{
  "dataset": "read English sentences (LibriTTS-R)",
  "spec_augment": true,
  "encoder_norm": "rmsnorm",
  "text_encoder_activation": "gelu",
  "beta2": 0.99,
  "decay_fraction": 0.2
}
Rows from block 2 of the audio encoder of a small contrastive audio-text model, named by matrix and row number. Rows with one number within an expert belong to one neuron, the router's apart. Each number is 128 + 24 x the weight over its row's rms, rounded and kept within 0 to 255. All counts start at 0.
Before each expert's rows are labels from the 100 clips, of 14848, where the router gives the expert most weight on average: "responds to" is what is common among them. Only what is clearly more common there than usual is listed. The data: read English sentences (LibriTTS-R). In brackets: how many of the 100, against the usual share in percent.
# router: router (encoder.blocks.2.mlp.router.weight, 8x256, trained with AdamW), inputs 86-171
# up: expert up (encoder.blocks.2.mlp.up, 8x128x256), inputs 86-171
# down: expert down (encoder.blocks.2.mlp.down, 8x256x128, transposed), outputs 86-171

# expert 1
responds to: voice: female (97 vs 52.4); the word "and" (64 vs 31.4)
router.1 [ 88 149 113 129 122  77 115 118 135 177 135 129 165 132 143 131 158 159 127 114 126 115 145 121 127 123 177 150  89 178 103 166  88 149 105  98 150 174 113 122 164 175 144 148 131 138 118 109 162  67 111 120 162 159 137  94 104  94 102 164 102 124 125 140 127 149 141 119 139 149 133 119 155 113  94 127 120 105 135 118 144  85 153 144 124 104]
up.0 [111 144 103 156 133  88 155 123 101 117 132 121 118 103 160 135 128 146 148 100 147  94 135 138 151 109 136 134  96  82 123 142 115 163 113 101 128 111 143 130 131 108 125  69 118  97 145  95 139 140 142 118 148 129  83 116 114 105 162 129 107 137 140 152 137 107 168 145 119 112 141 130 153 111 139 127 167 136 162 140 135 136 141 126 110 146]
down.0 [ 82 111 169 149 146 115 107 128 106 158 155 152  92 143  89 129 165 161 124 124 129 141 139 188 145 129 107 115 159 151 164 117 146 139 142 168 113 144 134 161 147 130 116 138 139 130 109 104 147 155 138 125  76 154 193 116  95 133 107 110 156 105 171 115 128 152 157 100 138 104 152 149  85 140 123 105  51  98 103 180 124 120  93 146 166 109]
up.1 [115 126 112 133 131 121 120 174 138 144  95 108 126 156 123 154 107 113 114 184 154 155  77 137 155 116 146 159 113  99 148 155 120 144 102 102 104 163 175 106 158  82 154 141  98 140 142 170 110 125 111 118  93 150 105 191 107  74 153 112 142 127 154 139 132  92 143 131 134 120 120 143 120 118 140 149 152 185 108 160 145 119 135 111 123 106]
down.1 [141 140 129  97  98 149 162  79 102  68 115 157 132 138 138 141 138 135 156 132 136 108 105 150 144 173 104 151 102 120 151  64 152 110 162 145 152 124 101 112 116 140  93 104 102 128 164 102 137 155 125 119 129 101 100 141 148 134 152 134 133 112 105  96 112 110 132 126 158 109 127 160 117 155 115 117 101  71  96 127 131 126  98  92  79 152]
up.2 [106  91 122 136 102 109 112 109 137 166 111 164 121  64 117 104 163 130 121 104 105 127 138 112  87 166 130 112 127 114 127  93 122 135 121 129 117 108  74 126 142 150 113 176 114 102 115 120 151  95 133 156 127 138 110 110 100 122 117 113 151 151 136 111  98 106 126 157  72  97 118 137 127 120 150 131  98 103 138 153  76 149 115  92  88 118]
down.2 [102 161 140  81 149 119 116 127 105 135 118 156 114 178  98 164 113  80  98 125 117 126 117 125 161 143 111 124 153 106 153 100 147 114 122 132 127 141 156 141 136 156 174 129 126 152 155 112 124 144 126 172 171 153  98 138 134 169 130 118 152 127 124 109 133 140  92 121 155 150 173 130 144 139 115 118 139 130 146 105 144 134 136 160 143 128]
up.3 [ 83 135 117 123 152 119 119 135 164 112 130  96 112 121 149 150 152 111 127  85 104 102 105 135 163 116  93 129 115 150 121 155  83 126 133 105 127 101 107  77 130 132 126 142 152 129 145 110 146  83 142  79 124 156  85 116 113  95 135 111 146 107  82 111 123  50 133 141 146 112 187 119 156 143 138 153 116 145 170 154 124 130 145 104 157 124]
down.3 [118 144 119 114 122  83 112 194 106 179 145 149 134 155  84 112  99 104 152 128 118 110 139 100 129 185 127  92 170  97  96 156 154 144 118 133  97 127 165 117 133 137  79 136 127 119  67 100 113 134 151 138 112 137 130 165 146  92 144 137  91  43 137  96 140  93 135 140 110 127 108 128 133 121 115 108 117 100 151 104 101 129  90 110 129 122]
up.4 [141 148 149 160 101 131 125 171 122 174 141 132 118 157 131 111 117 199 128 123 141 135 169 111 117 137 113 142  97 127 125 121 138 140 106 140 128 125 169 105 120 161 120  96 110 101 120 102 128 106 152  77 103  82 128 120 146 111 112 124 106 109 148 146 161 120 173 121  73 158 122 169 169 107 112 111 130 135 125  94 122 105 100 128 142 155]
down.4 [ 94 100 144 108 122 145 131  94  93 139 144  92 118 156 131 112 145 143 111  91 153 133 136 161 135 109 126 100 155 141 102 133 148 118 142 137 166 118  96 154 105 173 129 123 142 135 112 101 105  97 130 123 160 144  75 124 123  95  97 127 149 116 159 116  96 109 137 130 163  83 110  95 169 126 119 138 126 149 105 119  86  95 123 136 164 167]
up.5 [ 91 145 164 107 129 152 140 146 158  86  76 157 153 128 147 148 149 100 106 131 121 129 142 156 114  96 152 119 147 113 176 162 114  76 149 111 130  91 139 140 157 139 126 113 100 110 115 135 131 120 136 142 150 149 124 100 123 104 130  88 105 141 103 141 116 167 113 113 133 132 145 157  88 126 143 137 118 168 181 106 184 129 100 160 132 153]
down.5 [118 162 127 169 125 118 157 126 160 139 120 110 125 143 142 143 179 143 121  97 108 133 138 103 143 127 152 114  58 120 159 157 115 135 112 132 143 130 155 128 111  82 160 131 158 119 126 132 129 110  99 144 106 151 139 154 175  98 119 117 160 136 136 122 143 157 158 156 110 137 154 129 106 112 133 135 108 124 137 144 126 128 153 147  83 135]
up.6 [108 117 141 116 158 127 118 141 121 145 116 104  90 110 104 126 132  98 125 136 124 123 140 128 125 151 108 154 117 103 131  90 148 143 132  88  98 122 124  88 161 155 106 114 112 126 107 141 136 122 122  98 126 135 115 160 111 139 131 131 144 132 120 140 145 142 145 118 124 135 135 147 113 137 111  76 105  97 166 125 178  87 117 142 124  93]
down.6 [181 105 138 109 129  98 147 124 111 130 139  99 135  76 130 142 146 118 127 141 175 108 117 137 109  88 173 142 135 118 134 149 165 138  88 128 120 177 112 141 136 138 117  75 127 130 135 111 119  98 142 114 158 110 131  97  94 135 128 104  98 141 130 161 120  73 104 113 100 105  85 140 115 128 122 127 132  85 110  94 130 138 146 144 160 157]
up.7 [ 75 124 152 131 119 132 148 165 135 117 125 152 156 113 105 151  99 135 110 131 147 150 101 122 175 146 130  90 139 124 108 116 145 141 125 107 123 148 128 119 149 125  79 126 133 108 157 116 140 131 116 162 118 174 137 151 129 120 112  80 138  97 141 132 187 154 106 118 106 140 133 122 112 109 163 151  96 118 144 154 134 119 125 170 134 134]
down.7 [140 158 141 145 121 126 111 129 198  87 127 122 134 113 129 173 101  80 150 161 114 121 139 150  87 121 116 135 119 118  92 143 133 106 122  75 118 123 160 170 118 152  96 152 146 119 147  91 160 162 115 126 122 158 150 167 135 159 140 136 122  65 134 117 126 119 107 150 105 124 109  92 135 122 109  83 166 152  89 101 123 143 129 186 108 157]
up.8 [141 120 153 144 143 126 138 137 127  93 164 167 112 112 129 134 107 100 109 125 174 150 133 119 115 118 139 133 101 131 140 144 118 106 183 145 113 142 115 104 145 117 138 153 164 131 131 124 149 134 140  85 106 129 129 118 130 187 132 128 118 140 109 123 133  98 157  87 169 158 110 181 161 137 141 131 187 144 133 139 151  69 165 115 104 128]
down.8 [112 150 140 157 104 129  76 125 112 141 121  95 139  99 156  94 108 135  77 177 112 108 113 119 131 110 158 104 149 123  83 128 116 106 116 109 155 136 108 148 118 128 138 173  95 147 101 121 101 119 110 147 156 153 104 112 134 133 115 139 129 101 144 165 132 139 111  77  87  86 109  96 126 165 105 122 111 126 153 122 102 144  99 125 100 112]
up.9 [129 142 162 130 117 135 120 143 138 124 126  88 142 184 118 177 159 116  92 117 145 121 143  93 120 146 110 116 112 114 131 154 146  78 172  92  93 151 130 159 130 151 155 151 121 129 141 170 152  92  92 154 114 119 113  93 131 119 111 154  93 123 101 109 118 150 120 101 118 111 152  92 163 130 114 136 132  81 116 122 160 130 102 163 115 192]
down.9 [108 177 158 128  91 124 143  95 101 139 145 150 134 109 159 115  80 149 138 122 109 127 133 171 105 133 192 135 134 126 127 138 136 115  80 132  96 134 156 109 123 131 128 121 167 163 129 113 109 136 146 137 181 141 129 109 113  94 143 112 134 132 138 161 153 121 144 110 167 151 119 121 131 129 116 117 128 120  94 117 152 117 131 169 122 120]
up.10 [125 148 130 167 187  86 120 113 115 141 129 161 111  94 141 128 105 119 112 158  97 121 150 118 139 138 133 118 154 150 100 177 126 137 134 126 149 106 146 132 118 157 120  92 103 131 127 157 150 102 107 144 147  68 109 144 184 151 120 130 153 136 117 193 156 109 157 118 148 124 110 184 141 113  89 103 136 105 132  92 151 127 182 117 128  71]
down.10 [139 150 163 138 169 158  89 128 133 167 143 137 155 112 141 112 152 167  94 132 115 143 114 112 146 120 121 140 102 126 150 109 174 119 176  73 142 105  54  90 101 145 122 152 136 140 129 130  90 154 110 125 146 155 150 112 108  71 143 178  85 119 155 160 164 122 156 133 161 117 106 127 138 145 120 119 181 127 167 131 127 142 133 108 144  96]
up.11 [123 158 104 135  88 132 146 106 106 106 132 157 130 102 152  90 117 144 130 132 131 136  93 107 145 113 108  79 128 158 146 154 120 154 145 130 128 104 141 127 145 126 135 137 135  95 138 122 132 118 134 150 123 121 113 134 165 124 136  87 154 178 151 133 152 150 117 173 124  92 101 174 115  87 158  74 150 149  70 166 166 111 112  89 116  99]
down.11 [176  49 135  95 139 137 108 123 122 136 136 141 144 132  80 186 146 131 169 119  98 117 150 140 105 151 125 125 127 139 154 144 144 105 145 121 154  92 157 132 107 136 203 124 120 137 151 135 125 118 160 137 127 172 129 130  76 108 125 104 145 110  93  96 156 103 124 119 157 134 101 129  97 149 128 163  98 153 152 119  83 148 106 156 116  93]

# expert 6
responds to: voice: male (99 vs 47.6)
router.6 [124 160 147 155 150 167 134 149 135 134  83  82 167 141 138 110 146 142  96 155  88 161 138 126 134 144 124 133  81 135 146 172 108 124 121 189 163 133  83 144 128 131 124 116  97  97 124 151 167 135 129 137 134 108 144 140 108 113 128 140 178 127  92 126 133 115 130 122 164 109 117  89 100 129 116 145 117 159 139 137 156 130 147 140 182 134]
up.0 [144 119 106 145 139 157 111 133 126 107 126 111 116 122 139  78 111 139 107 120 129 188 109  71 127 101 134 111 140 128 126 123 156 107 137 128 118 101 102  91 156 122 125 125 155 132 143  95  70 100 117 106 126 147 109 135 145 117 136 130 122 153 130 116 110 119 110 142  94 107 136 157  98 110 104 107 102 143 199 132 120 128 132 104  99 135]
down.0 [ 99 159  73 140 130 132 143 140 129 165 123  78 138 102 163 147 132 139 158 137 128  72 157 110 148 116 110 139 127 127 115 115 106 103 123 160 149 187 125 158 111 137 136  88 157 142 178 123 165 123 155 114 114 115 161 110 126 156 122 153 137 144 141 134 105 147 126 110 150 148 120 101 111 126 163 147 100 103 147 151 110 123 151 159 109 156]
up.1 [111  85 121 141 173  86 161 136 113 118 134 123 134 142  96 127 107 124  99  88 184 137  82 123 154 122 114 143 133 123 139 155 121 116 117 125  69 125 111 148 126 130 154 174 111 163 156  72  89 146 129 152 140 101 113 121 112 105  86 100 117  54 118 128 155 173 122 113  77 126 128 174 167  95 136  74 148 142 123 151 134 132 131  95 140 134]
down.1 [136 148 149 178 110 127 109 137 133 121 131 112 128 114  72 115 124  93 151 152 143 127 118  74 162 141 153 131 138 107 144 133 176 124 160 142 136 137  58  79 129 138 122 118 139 111  76 148 152 120 138 104 148 143 164 120 106 159 135 139 123 157 144 109 135 118 111 173 155 154 114  83 112 103 112 138 113  70 165 135  89  75 159 120 127 149]
up.2 [124 140 138 113 106 103 122 109 117 140  93 165 150 172 146  96 160 121 123  90 171 117 102  84 159 127 159 106  94 143 120 140 123 141 142 163  97 114 125 127 159 137 119 137 136 128  93 108 132 126 148 128 119 149 148 163 169 115 177 113 137 121 159 150 114 162 153 100 121 108 145 174 135 146 121 117 133 116 137 135 146 116 170 155 131 152]
down.2 [120 134 111 136  79 112 156  70 164 159 124 147  96 125 115 133 122 119 150 156 137 113 133 160 133 139 151 115 133 148 145 120 152  83  88 126 144  99 128  97 127 128 125 152 125 174 151 119 167 146 125  96 154  99 137 140 115 167 172 138 163 124 169 110 152 126 119 121 108 129 128 130 119  92 162  89  81 118 115 157 145  82 114 113 114 204]
up.3 [164 125 117  91 119 152 122 159 164  99 130  99 157 141 104 124 136 112 126 116 117 118  82 118 143 112 122 169 144 174 122  97 119 132 120 113 142 152  79 134 140 117 150 172 135  77 128 108 166 131 127 132  83 122 144 135 119 109 124 146 158  97  94 121 113  81  93 134 142  95 174 138 176 141 145 153 119 134 116 138 108 189  98  98 124 126]
down.3 [145 136 128 164 149 118 118 134 105 153 128 149 124 104 141  63 126 173 124 104 177 122 137 131  89 121 135 125 107 120 124  99 127 134 179 116  99 121 101 113  92 134 121 159 109 184 159 150 142 160 123 114 153 128 143 131 170 145 116 114 112 150 156 172 151 162 146 158 101 102 116 136  93 121  65 116 110 152 147 108 105 126 108 119 141 121]
up.4 [111 174  81 135 123 117 144 116 152 145 161 136 135 102 136 133 127  92 138 157 163 160 101 154 117 119 106 144 149 111 171 106 146 110 103 154 133 111 102 135  90 126 156 126  39 149 125 124 106 153 101 119 107 101 145  91 159 158 134 100 125  87  92 117 152 132 142 137 158 136 156 110 105 113 123 122 151 127 147 101 151 148 132  78 132 120]
down.4 [114 113 181 130 160 142 165 145  99  85 100 116 163  72 129 140 132  96 141 172  80 109 118  80 148 143 138 117 154 115  84 151 117 123 122 131 135 188  81 148 172 117 149  83 150  96 117 160 147 112 159 121 116 133 123 159  85 130 112 117 161 172 136 138 138 123  88 128 124  91  93 113 123  98 135 151 150 133 148 122 129 128 105 149 155 134]
up.5 [ 96 140 136 124  92 128 138 145 134 144 173 107  95 146 116 139 150 115 127 143 193 158  86 118 140  46 145 176  81 158 178 130 111 147 131 156 123 161 129 110  97 102 181 142 154 125  94 154 133 161 104 109 132 141 115 131 136 158 108 107 139  98 118 127  99  90 142 114 161  86 146  67 128  80 132 112 104 113 167 120 125  96 152 141 118 154]
down.5 [118 121 150 149 120 143 149  65 138 125  74 124 142 113 109 113 146 115 114 147 127 131 140 119 135 155  98 136  99  75  80 141 123 141  72 139 114 148 128 100 112 115 104 128 136 152 101 155 124  87 128 145  99 109 106 106 147 119 154 118 135 127 157 129 141 172 154 147 117 129  88 181 137  77  96 107 117 119 110 122 186 158 124 116 140 125]
up.6 [126 108 137 122 111 170 137  80 154 127 124 150 123 151 142  81  80 139 139 122 132 149 160 133 118 111 105 127 144 127  84 106 108 119 123 146 103  96 142  60 128 116 102  85 125 127 111 114 156 114 143 112 101 118 108 153 125  80 122 125 126  94 103 164 132 110 164 157 136 136 154 137 117 105  98 154 159 113 127 117 102 110 139 159  98 153]
down.6 [134 144 130 140 184  77 145 115 127  62 140 131 146 117 146 147 147 184 149 103 107  96 136 118 121 140 124 135 133 102 156  88 164  88 121 101 109 139 122 165 104 169 133 143 128 128 160 100 159 141  98 128 118 108 151 122 120 145  94  75 100 122 129 136 137 134 138 140 129 132 116  77 169 113 131  87  99 163 127 115 148 112 126 113 147 140]
up.7 [ 98  88  94 128 156 121 139  96 153 149 133 149 128 127 154 110 117 120 120 134  66 153 117 126 116 133 124 133 122 181 121 121 129 120 116 124 142  99 104 165 144 129 127 118 121 138 149 116  96 122 108 117 144 145 163 100 150 151 135 166 104  82 138 143 143  91 122  86 137 150 112 151 123 119 130 114 202 131 125 105  82 147 154  86 151 152]
down.7 [147 129 132 124 109 151 128 150  71 117  94 187 131 110  85 100 163  83 176 144 103  87  87 128 150 121  99 163 164 130 114 111 115 114 158 145 124  90 116 146 137 162 193 132  85 121 166 104 115 117 149 142 117 128 125 177 124 167 133 132 118 101 130 111 129  80 150 147 105 117 124 118 107 138 101 124 120  90 128 161 149 119 111 157 147 117]
up.8 [125 150  62 138 103 135  93 129 127 140 118 136 125 129 140 106 121 156 133 150 128 143  93 102 119 136 102 128 130 191 137 147 155  85 139 131 119 149 134  90 116 102 115 134 147 139 114 118 130 143 162 115 111 152  98 172 144 111 151 108 140 118  66  89  77 147 150 129 116 160 125 141 130 116 128 115  97 142 144 106 123 119 107 106 117 135]
down.8 [113  64 122 112 149 139 127 132 133 124 126  71 146 141  96 124 107 171 126 131  96 131 127 158 146  92 142 138 117 112 139 176 134 171 126 116 144 146 130 135 116 110 142 142 114  68 133 115  94 137 133 133 129  92 124 162 134 128  94 108 152 128 128 153 103 123 132 149 126 112 123 125 124 128 160 151 149  97 179 137 128 123 166 110 107 134]
up.9 [130 143 136 147 141 159 112 138 159 161 118 178 109 108 131 143 110 105 132 157 104 163 134 191 162 112 188  78 113 113  96 157 151  92 126 122 132 111 125 120 136 131 111 127 108 137 141 112 179 105 147 147 136 124 109 141  98 117 105 121 118 161 149 116 174 140 160 120 130 163 115 163 134  86 115 136  89  78 143 108 163 152 150 147 132 164]
down.9 [175 162 132 112 139 166 128  83 113 121  90 115 130 119  92 119 116 156  89 118  95 130 117 125  75 129 118 133 108 147 132 137 145 112  94 109 131 136 130 155 119 117 114 131 164 100 146 126 111  99 118 177 106 138  94 135 154 120 143 159 141 103  98 123  87 123 105 114 153  87 109 115 126 128 123 109 111  84 132 138 137 121 153 109 121  77]
up.10 [121 130 127 138 114 115 155 144 167 103 134 160 156 163 168 131 169  97 124 103  91  86 224 110 163 151  94 133 141 108  92 174 140 141 180 160 114 127 145 129 134 121 112 128  91  87 127 142 146 111 157 145 133 186 184  78 139  93 116 110  96 141 107 139 155  88 140 150 138 153  91 104 105 144  93 114 152 134 122 130 144 111 140 144 136  76]
down.10 [136 120 117 106 126 110 114 144 115 140 119  95 154 116 130 114 125 121 148 113 152 149 119 127 148 137 163 160 137  93 121 143 130 107 114 141 130 104 112 106 111 152 159 105 120  99 136 153  87 160  75 109  92 141 107  94 108 107 168 128 154 133 118 100 122 135 122 141  71 130 162 125 143  96 118 137 148 130 138 125 117  83 144 141 143 130]
up.11 [135 147 108 106 123 126 167 155  93 160 120 167 131 181 133 158 157 103 160 130 160 114  67 130 144 140 142 116 128 149 108 157 127 138 112  70  90  98 191 122 148 119 146 122 104  98 102 139  90 116 150 112 148 151 108  95 103 118 116 138 112 116 137 110 138 146 138  94  87  86 168 118  85 120 148 102 117 131 129 106 128 107 117 123 100 167]
down.11 [165  95 139  94 159 149 133 128 109 131 120 106 129 171 148 116 109 141 128 124 160 105 116 102 134 105 165 131 165 122 137 124 183 148 134 157 168 127 142 117 136 109 119 153 151 120 146 124 178 158 165  85 102  74 189 106 152 141 136 181 152 113 117 119  77 109 131 124  69 132 124 115 102 113 141 111 144 151 138 123 119 133 152 125 148 137]

# expert 3
responds to: voice: female (79 vs 52.4)
router.3 [127 116 144 156 129 152 131 166 178 115 112 107 133 133 112 106 114 148 155 162 151 134 109 113 131 120 119 128 111 149  85 127 146 163  97 137 135 116  93 126 108 116 147 137 132 158 136 106 115 107 161 123 137 150 177 156 145 171 106 110 132 111 189  97 184 121 159 109 153 139 133  85  90 114 135 106 187 118 110 112 156 148 110 180 114 148]
up.0 [149 111 105 110  62 120 116 109 105 108 170 140  93 157  93 130 140  86 154 138  96  85 139 147 138  91 152 150 121  66 151 131  85 134 161 151 102 128  97 108 133  95 121 133 171 142 112 130 141 138 161 107  81 105 166 137 119 145 105 137 127 160 116 146 121 152 134 164 128 110 166 101 104 130 124 120 104 124 131 119 115 123 121 125 128  98]
down.0 [147 123  98 111 117 141  94 161 130 175 126 131 125 148 121 139 112 121 140 114 123  97 138 153 117 140 146 121 107 120 145 161 124 155 123  96 111 140 156 134  99 144 171 122  75 159  99 135 136 118 164 153 150 125 129  94 131 142  95  92 135 129 151 154  91 172 141 110 190 123 164 116  94 122 125 151 131 167 159 121 122 121 116 121  87 160]
up.1 [143 103  93 142 133 180 147 115 108  98 154 211 117 108 145  99 127 119 108 133 143 140 108 123 126 113 128 108 119 157 134  90  98 123 123 115 147  67 118 170 119 135 142 120 117 114 129 156 156  78 128 103 123 120  89 135 142 143 145  86 121 126  93 142 105 115 151 114 135 141 120 131  74 179 122 130 145 113 132 111 127 105 122 111 107  98]
down.1 [137 159 136 126  94  83 165 168 111 136 138 100  96 120 110 188 117 132 101 103  61 147 103 119 126 135 107  97 119  91  98 158  97 143 133 178 128 135 163 129 129  90 136 129 130 128 115 150 133 118 164 112 141 146 118 118 130 104 155 134 136 156 125 132 110  84 123 132 118  71 136  97 136 195 125  99  94 139  71 112 117 103 131 104  79 127]
up.2 [101 113 142 126 122 167 121 138 151 146  99 172 131 136 107 157 100 125 134 153  84  94 132 136 158 159  89 149 122 125 116 109 111 109 163 173  90 178 145 120 114 152 159  89 106 125 151 118 127 133 133 128 164 158 142 123 115 137 104 144 129 130 109  99 142  58 134 111 102 131 121 146  70 126 170 144 107 145 110 143 110 110 187 107 143  92]
down.2 [103 205 160 161  98 101 161 121 141 114 125 136  85 141 119 109 120 160 120 115 146 156 145 116 159 117 180 124 166  79 162 143 113 166  73 131 125 120 107 128 112 129 128 133 116 141 104 127 123 102 163 115 109 133 138 139 144 109 192 128 128 105 114 107 155 138 147 171  98 160 135 121 154 118 122  81 116 106 122 114 105 132  74 119 135 129]
up.3 [139 124 157 157 146 124 132 165  80 111 149  92 102 134 144  94 140  72 159 117 101 156 117 115 111 120 136 104 115 133 135 135 175 194  67 144 133 139  99 133 123 122 135  82  96  88 110 114 130 110 128 136 124 109 127 132  90 130 124 121 189 117 158 135 150 176 121 139  96 140  88 112 128 112 165  91  99 139 164 151 109 105 119 141 130 102]
down.3 [163 143 102  88 131 119  95 155 150 142 126 100 147 147 109 142  99 184 107 132 152 137 124 149 173 127 116 133 128 168 124 163 170  96 176 120 129 138 155 117 121 172 119 117  98 123 115 105 143 106 119 131 153 166 108 130 132 157 121 133 110 133 116  84 120  92 144 123 143 129 101 134 109 169 128 101 119 113 116 144 118 116 152 127 131 171]
up.4 [139 116 127 124 154 146 102 121  68 100 120  91 146 175 146 153 135 119 138 160 118 106 105  97  82 109  90 112 104 155 165 160  97 133 124 156 137 104  93 132 105  96 143 128 109 112 138 117  78  87 130 113 128 148 142 123 161  91 156 131 140 142 163 176 122 102 147 101 124 147 134 121 127  98 118 176 138 130 136 135 102  73 171 135 124 124]
down.4 [116 118 140 181  99  96  96 120 118 154  87 133 106 139 108  76 127 126 128 150 144 132 125 109 138  96 139  96 173 136 142 107 156 107 101 139 129 167 129 108 117 145 155 148 102 153 155 142 120  85 127 144  74 101 125 152 127 140 156 105 141 116  99 116 143 161 123  88 180 104 115 143 161 148 144 120 137 117 105 121 157 141 109 108 124 158]
up.5 [140 123  89 100 127  99 187 121 137 136 156 123 114 102 117 132 151  92 150 123 126 149 140 109 115  94 116  84 137 138 125  91  95 164 134 138 117 117 105 163 107 142 143 118 131 102 179 185 107  71 111 129 145  97 134 169 130 165 136 118 126 120 131 165 137 105 147  94 150 118 136 109 172 151 135  94 173 161 150 134 115 103 190 107 136 137]
down.5 [133 156 135  99 112 121 129  82 117 136  94 132 150 104 110 138 155 133 132 165 132  93 148 157  84 187 124 156 140 128 136 145  97  79 129 161 119 128 121 163 123 115 130 123 116 181 137 110 101 129 133 114  95 118 111 132 112  98 128 159 168  95 111 117 157 116  91  59 113 159 141 154 133 155 151 122 140 169 140 144 145 109 140 111 150 107]
up.6 [111 137 113 165 108 114 143 153 128 121 148 116 138 120  96 117  94  90 153 141 119 108 103 156 141 153 115  83 125 141  83 136 160 137 145 124 137 124 113 177  75 111 133 106 143 132  99  87 112 118 134 146 128 142 153 144 153 136 111 130 140 144 151 114 144 136 138 125  86  95 143 104 103 163 111  94 164 140 137 148 116  71 111  98 152 113]
down.6 [160 153 111 121 108 139 147  93 126 110 128 176  89 152 120 147 147 113 128 136 106 119 115 139 111 147 142 124 120 122 173 104 113 143 121 158 146 141 122 149 105 146  87 159 133 117 127 121 138 138 117 107 117 117 112 141 142 106 107 122 172 129  96 106 127 106  83 134 122 118 146  93 120  95 133 122  71 148  78 139 123 120 134 138 113 172]
up.7 [119 137 106 139 153 157  82 120 121 153  82 107 100  65  94 128 138  65 129 138 163 126 138 125 117  92 167 144 124 104 119 114  87 148 112 130  83 116 176 109 146 141  73 106 123  88 117 108 120 133 131 124 110 118 169 116 138 127 137 137 116 155 110 147 128 128 135 121 113 132  98 106 113 161 163 149  89 140  84 156 146 114 113  94 136 127]
down.7 [ 98 142 119 150 130 123 169 122 134 139  88 137 124 148 117 141 115 110 137 162 123 165  94  76 135 144 120 126 124 178 135 135 120 130 152 155 127 137 111 113 116 101 145 160 143 140 156 142 125  97 112 113 141 143  85 106 104 154  98 139 131  97 111 104 101 129 101  84 121 157 153 175 130 131 112 169 123 119 107 111 124 122  76 124 119 152]
up.8 [ 96  89 150 143  86 134 117 120 152 126  89  95 140 143 118 123 154 151 117 105  93 130  83 162 123 193 121 123  98 142 180 177  56 129 129 145 127 129 125 123 145 108 143 187 142 158  97 156 112 128 120 157  95 143  83 105 137 104 107 134 132 114  73 138 110 114 138 174 112 157 131 115 126 112 103 132 136 133 148 138 140 134 112  98 137 131]
down.8 [134 136 146 135 189 147 154 132 106 138 134 156 138 107 149 174 141  89 144 169 164 148 178 123 107  75 116 123 102 104 143 138 156 134 148 112  91 140 108  98 109 136 117 133 118 120 135 122 156 159 157 111 128 111 137 138 104 177 138 116 149 129 129 149 150 109 135 117  98 147 129 123 161 178  96 164  80 110 145 113 107 178 164 177 153 131]
up.9 [100 133 165 143 155 120 178  94 125  88 105 106 132 168 116  85 130 142 138 183 160 107 185 150 114 123 111  70  93 171 157 161 133 174 162 120 128 114  84 173 108 118 113 124 129 110 122 149 110 138 148 131 150 156 157  97 173 115 149 182 148 126 157  94 110 170 121 139 125 135 131 171 132 136 135  95 177 154  90 151 140 131 115 109 162  89]
down.9 [190 148 110  69 101 152  88 142 141 107 104 131 148  93 133 131 143 115 164 112 120 135 150  96  71 102 130 134 125 108  85  90 115 145  93 125 136 109 116 127 167 135 173 111 112  91 156 114  92 155  93 108 124  78 134 110 104  96 119 137 141 138 132 122 146 133 107  91 133  70 126 109 122 129 112 136 102 158 139 174 135 134 139 142 120 123]
up.10 [137 169  75 142 163  91 129 157 108 161 116 123 117 118  83 105 106 138 175 127 118  87 117  91 132 122 161 154 135 152  96 135  81 141 137 109 121 111 107 169 144 104 147 119 129 113 120 162  96 141 107 150 132 123 148 118 111 138 156 146 112 146 101 128 137 111 125 181 121 151 170 127 101 148 128 145  88 170  88  81 162  77 101 161 151 161]
down.10 [142 129 129 113 135 143 151 119 125 142 154 141 138 152  97  91  91 107 133  95 140 131  75 112 168 118 124 140 123 153 161 176 112 108 118 122 126 143 144 126 132 125 168 148  78 121 154 110 164 147 126 110 151 155 130 197 141 109 147 123 126 124 143 125 117 169  97  92  97 161 173 129 148 118 171  99 110  78 122 164 139 160 115 155 114 122]
up.11 [149 114 115 129 124 152 111 156 116 101 135 144 131 151 113 125 100 121 132 100 107 174 127 122 121 125 118  84 142  92 148 187 137 123  99 107 108 115 163 156  96 114 108 122  98  98 136 161 169 112 101 151 115 119 154 143 133 106 145 120 115 156 106 138 157 148 113 123 146 125  97 143 107 177 139 145 112 138 136 104 128 146 122  73 111 166]
down.11 [127 131 166  96 145 162 139 162 147 161 116 108  59 149 129 108 130 175 127 147 116  92 103 123 134 155 150 123 112 109 130 157 131 111 122 150 127  91 123 118 117 130 131 131 127 121 131 141 138 120 125 154 140 132 140 162  96 169 158  89 124 107 124 129  95 100 144 123 120 107 126 164 151 111 139 131 139  77 109 177 105 152 124 197 129 125]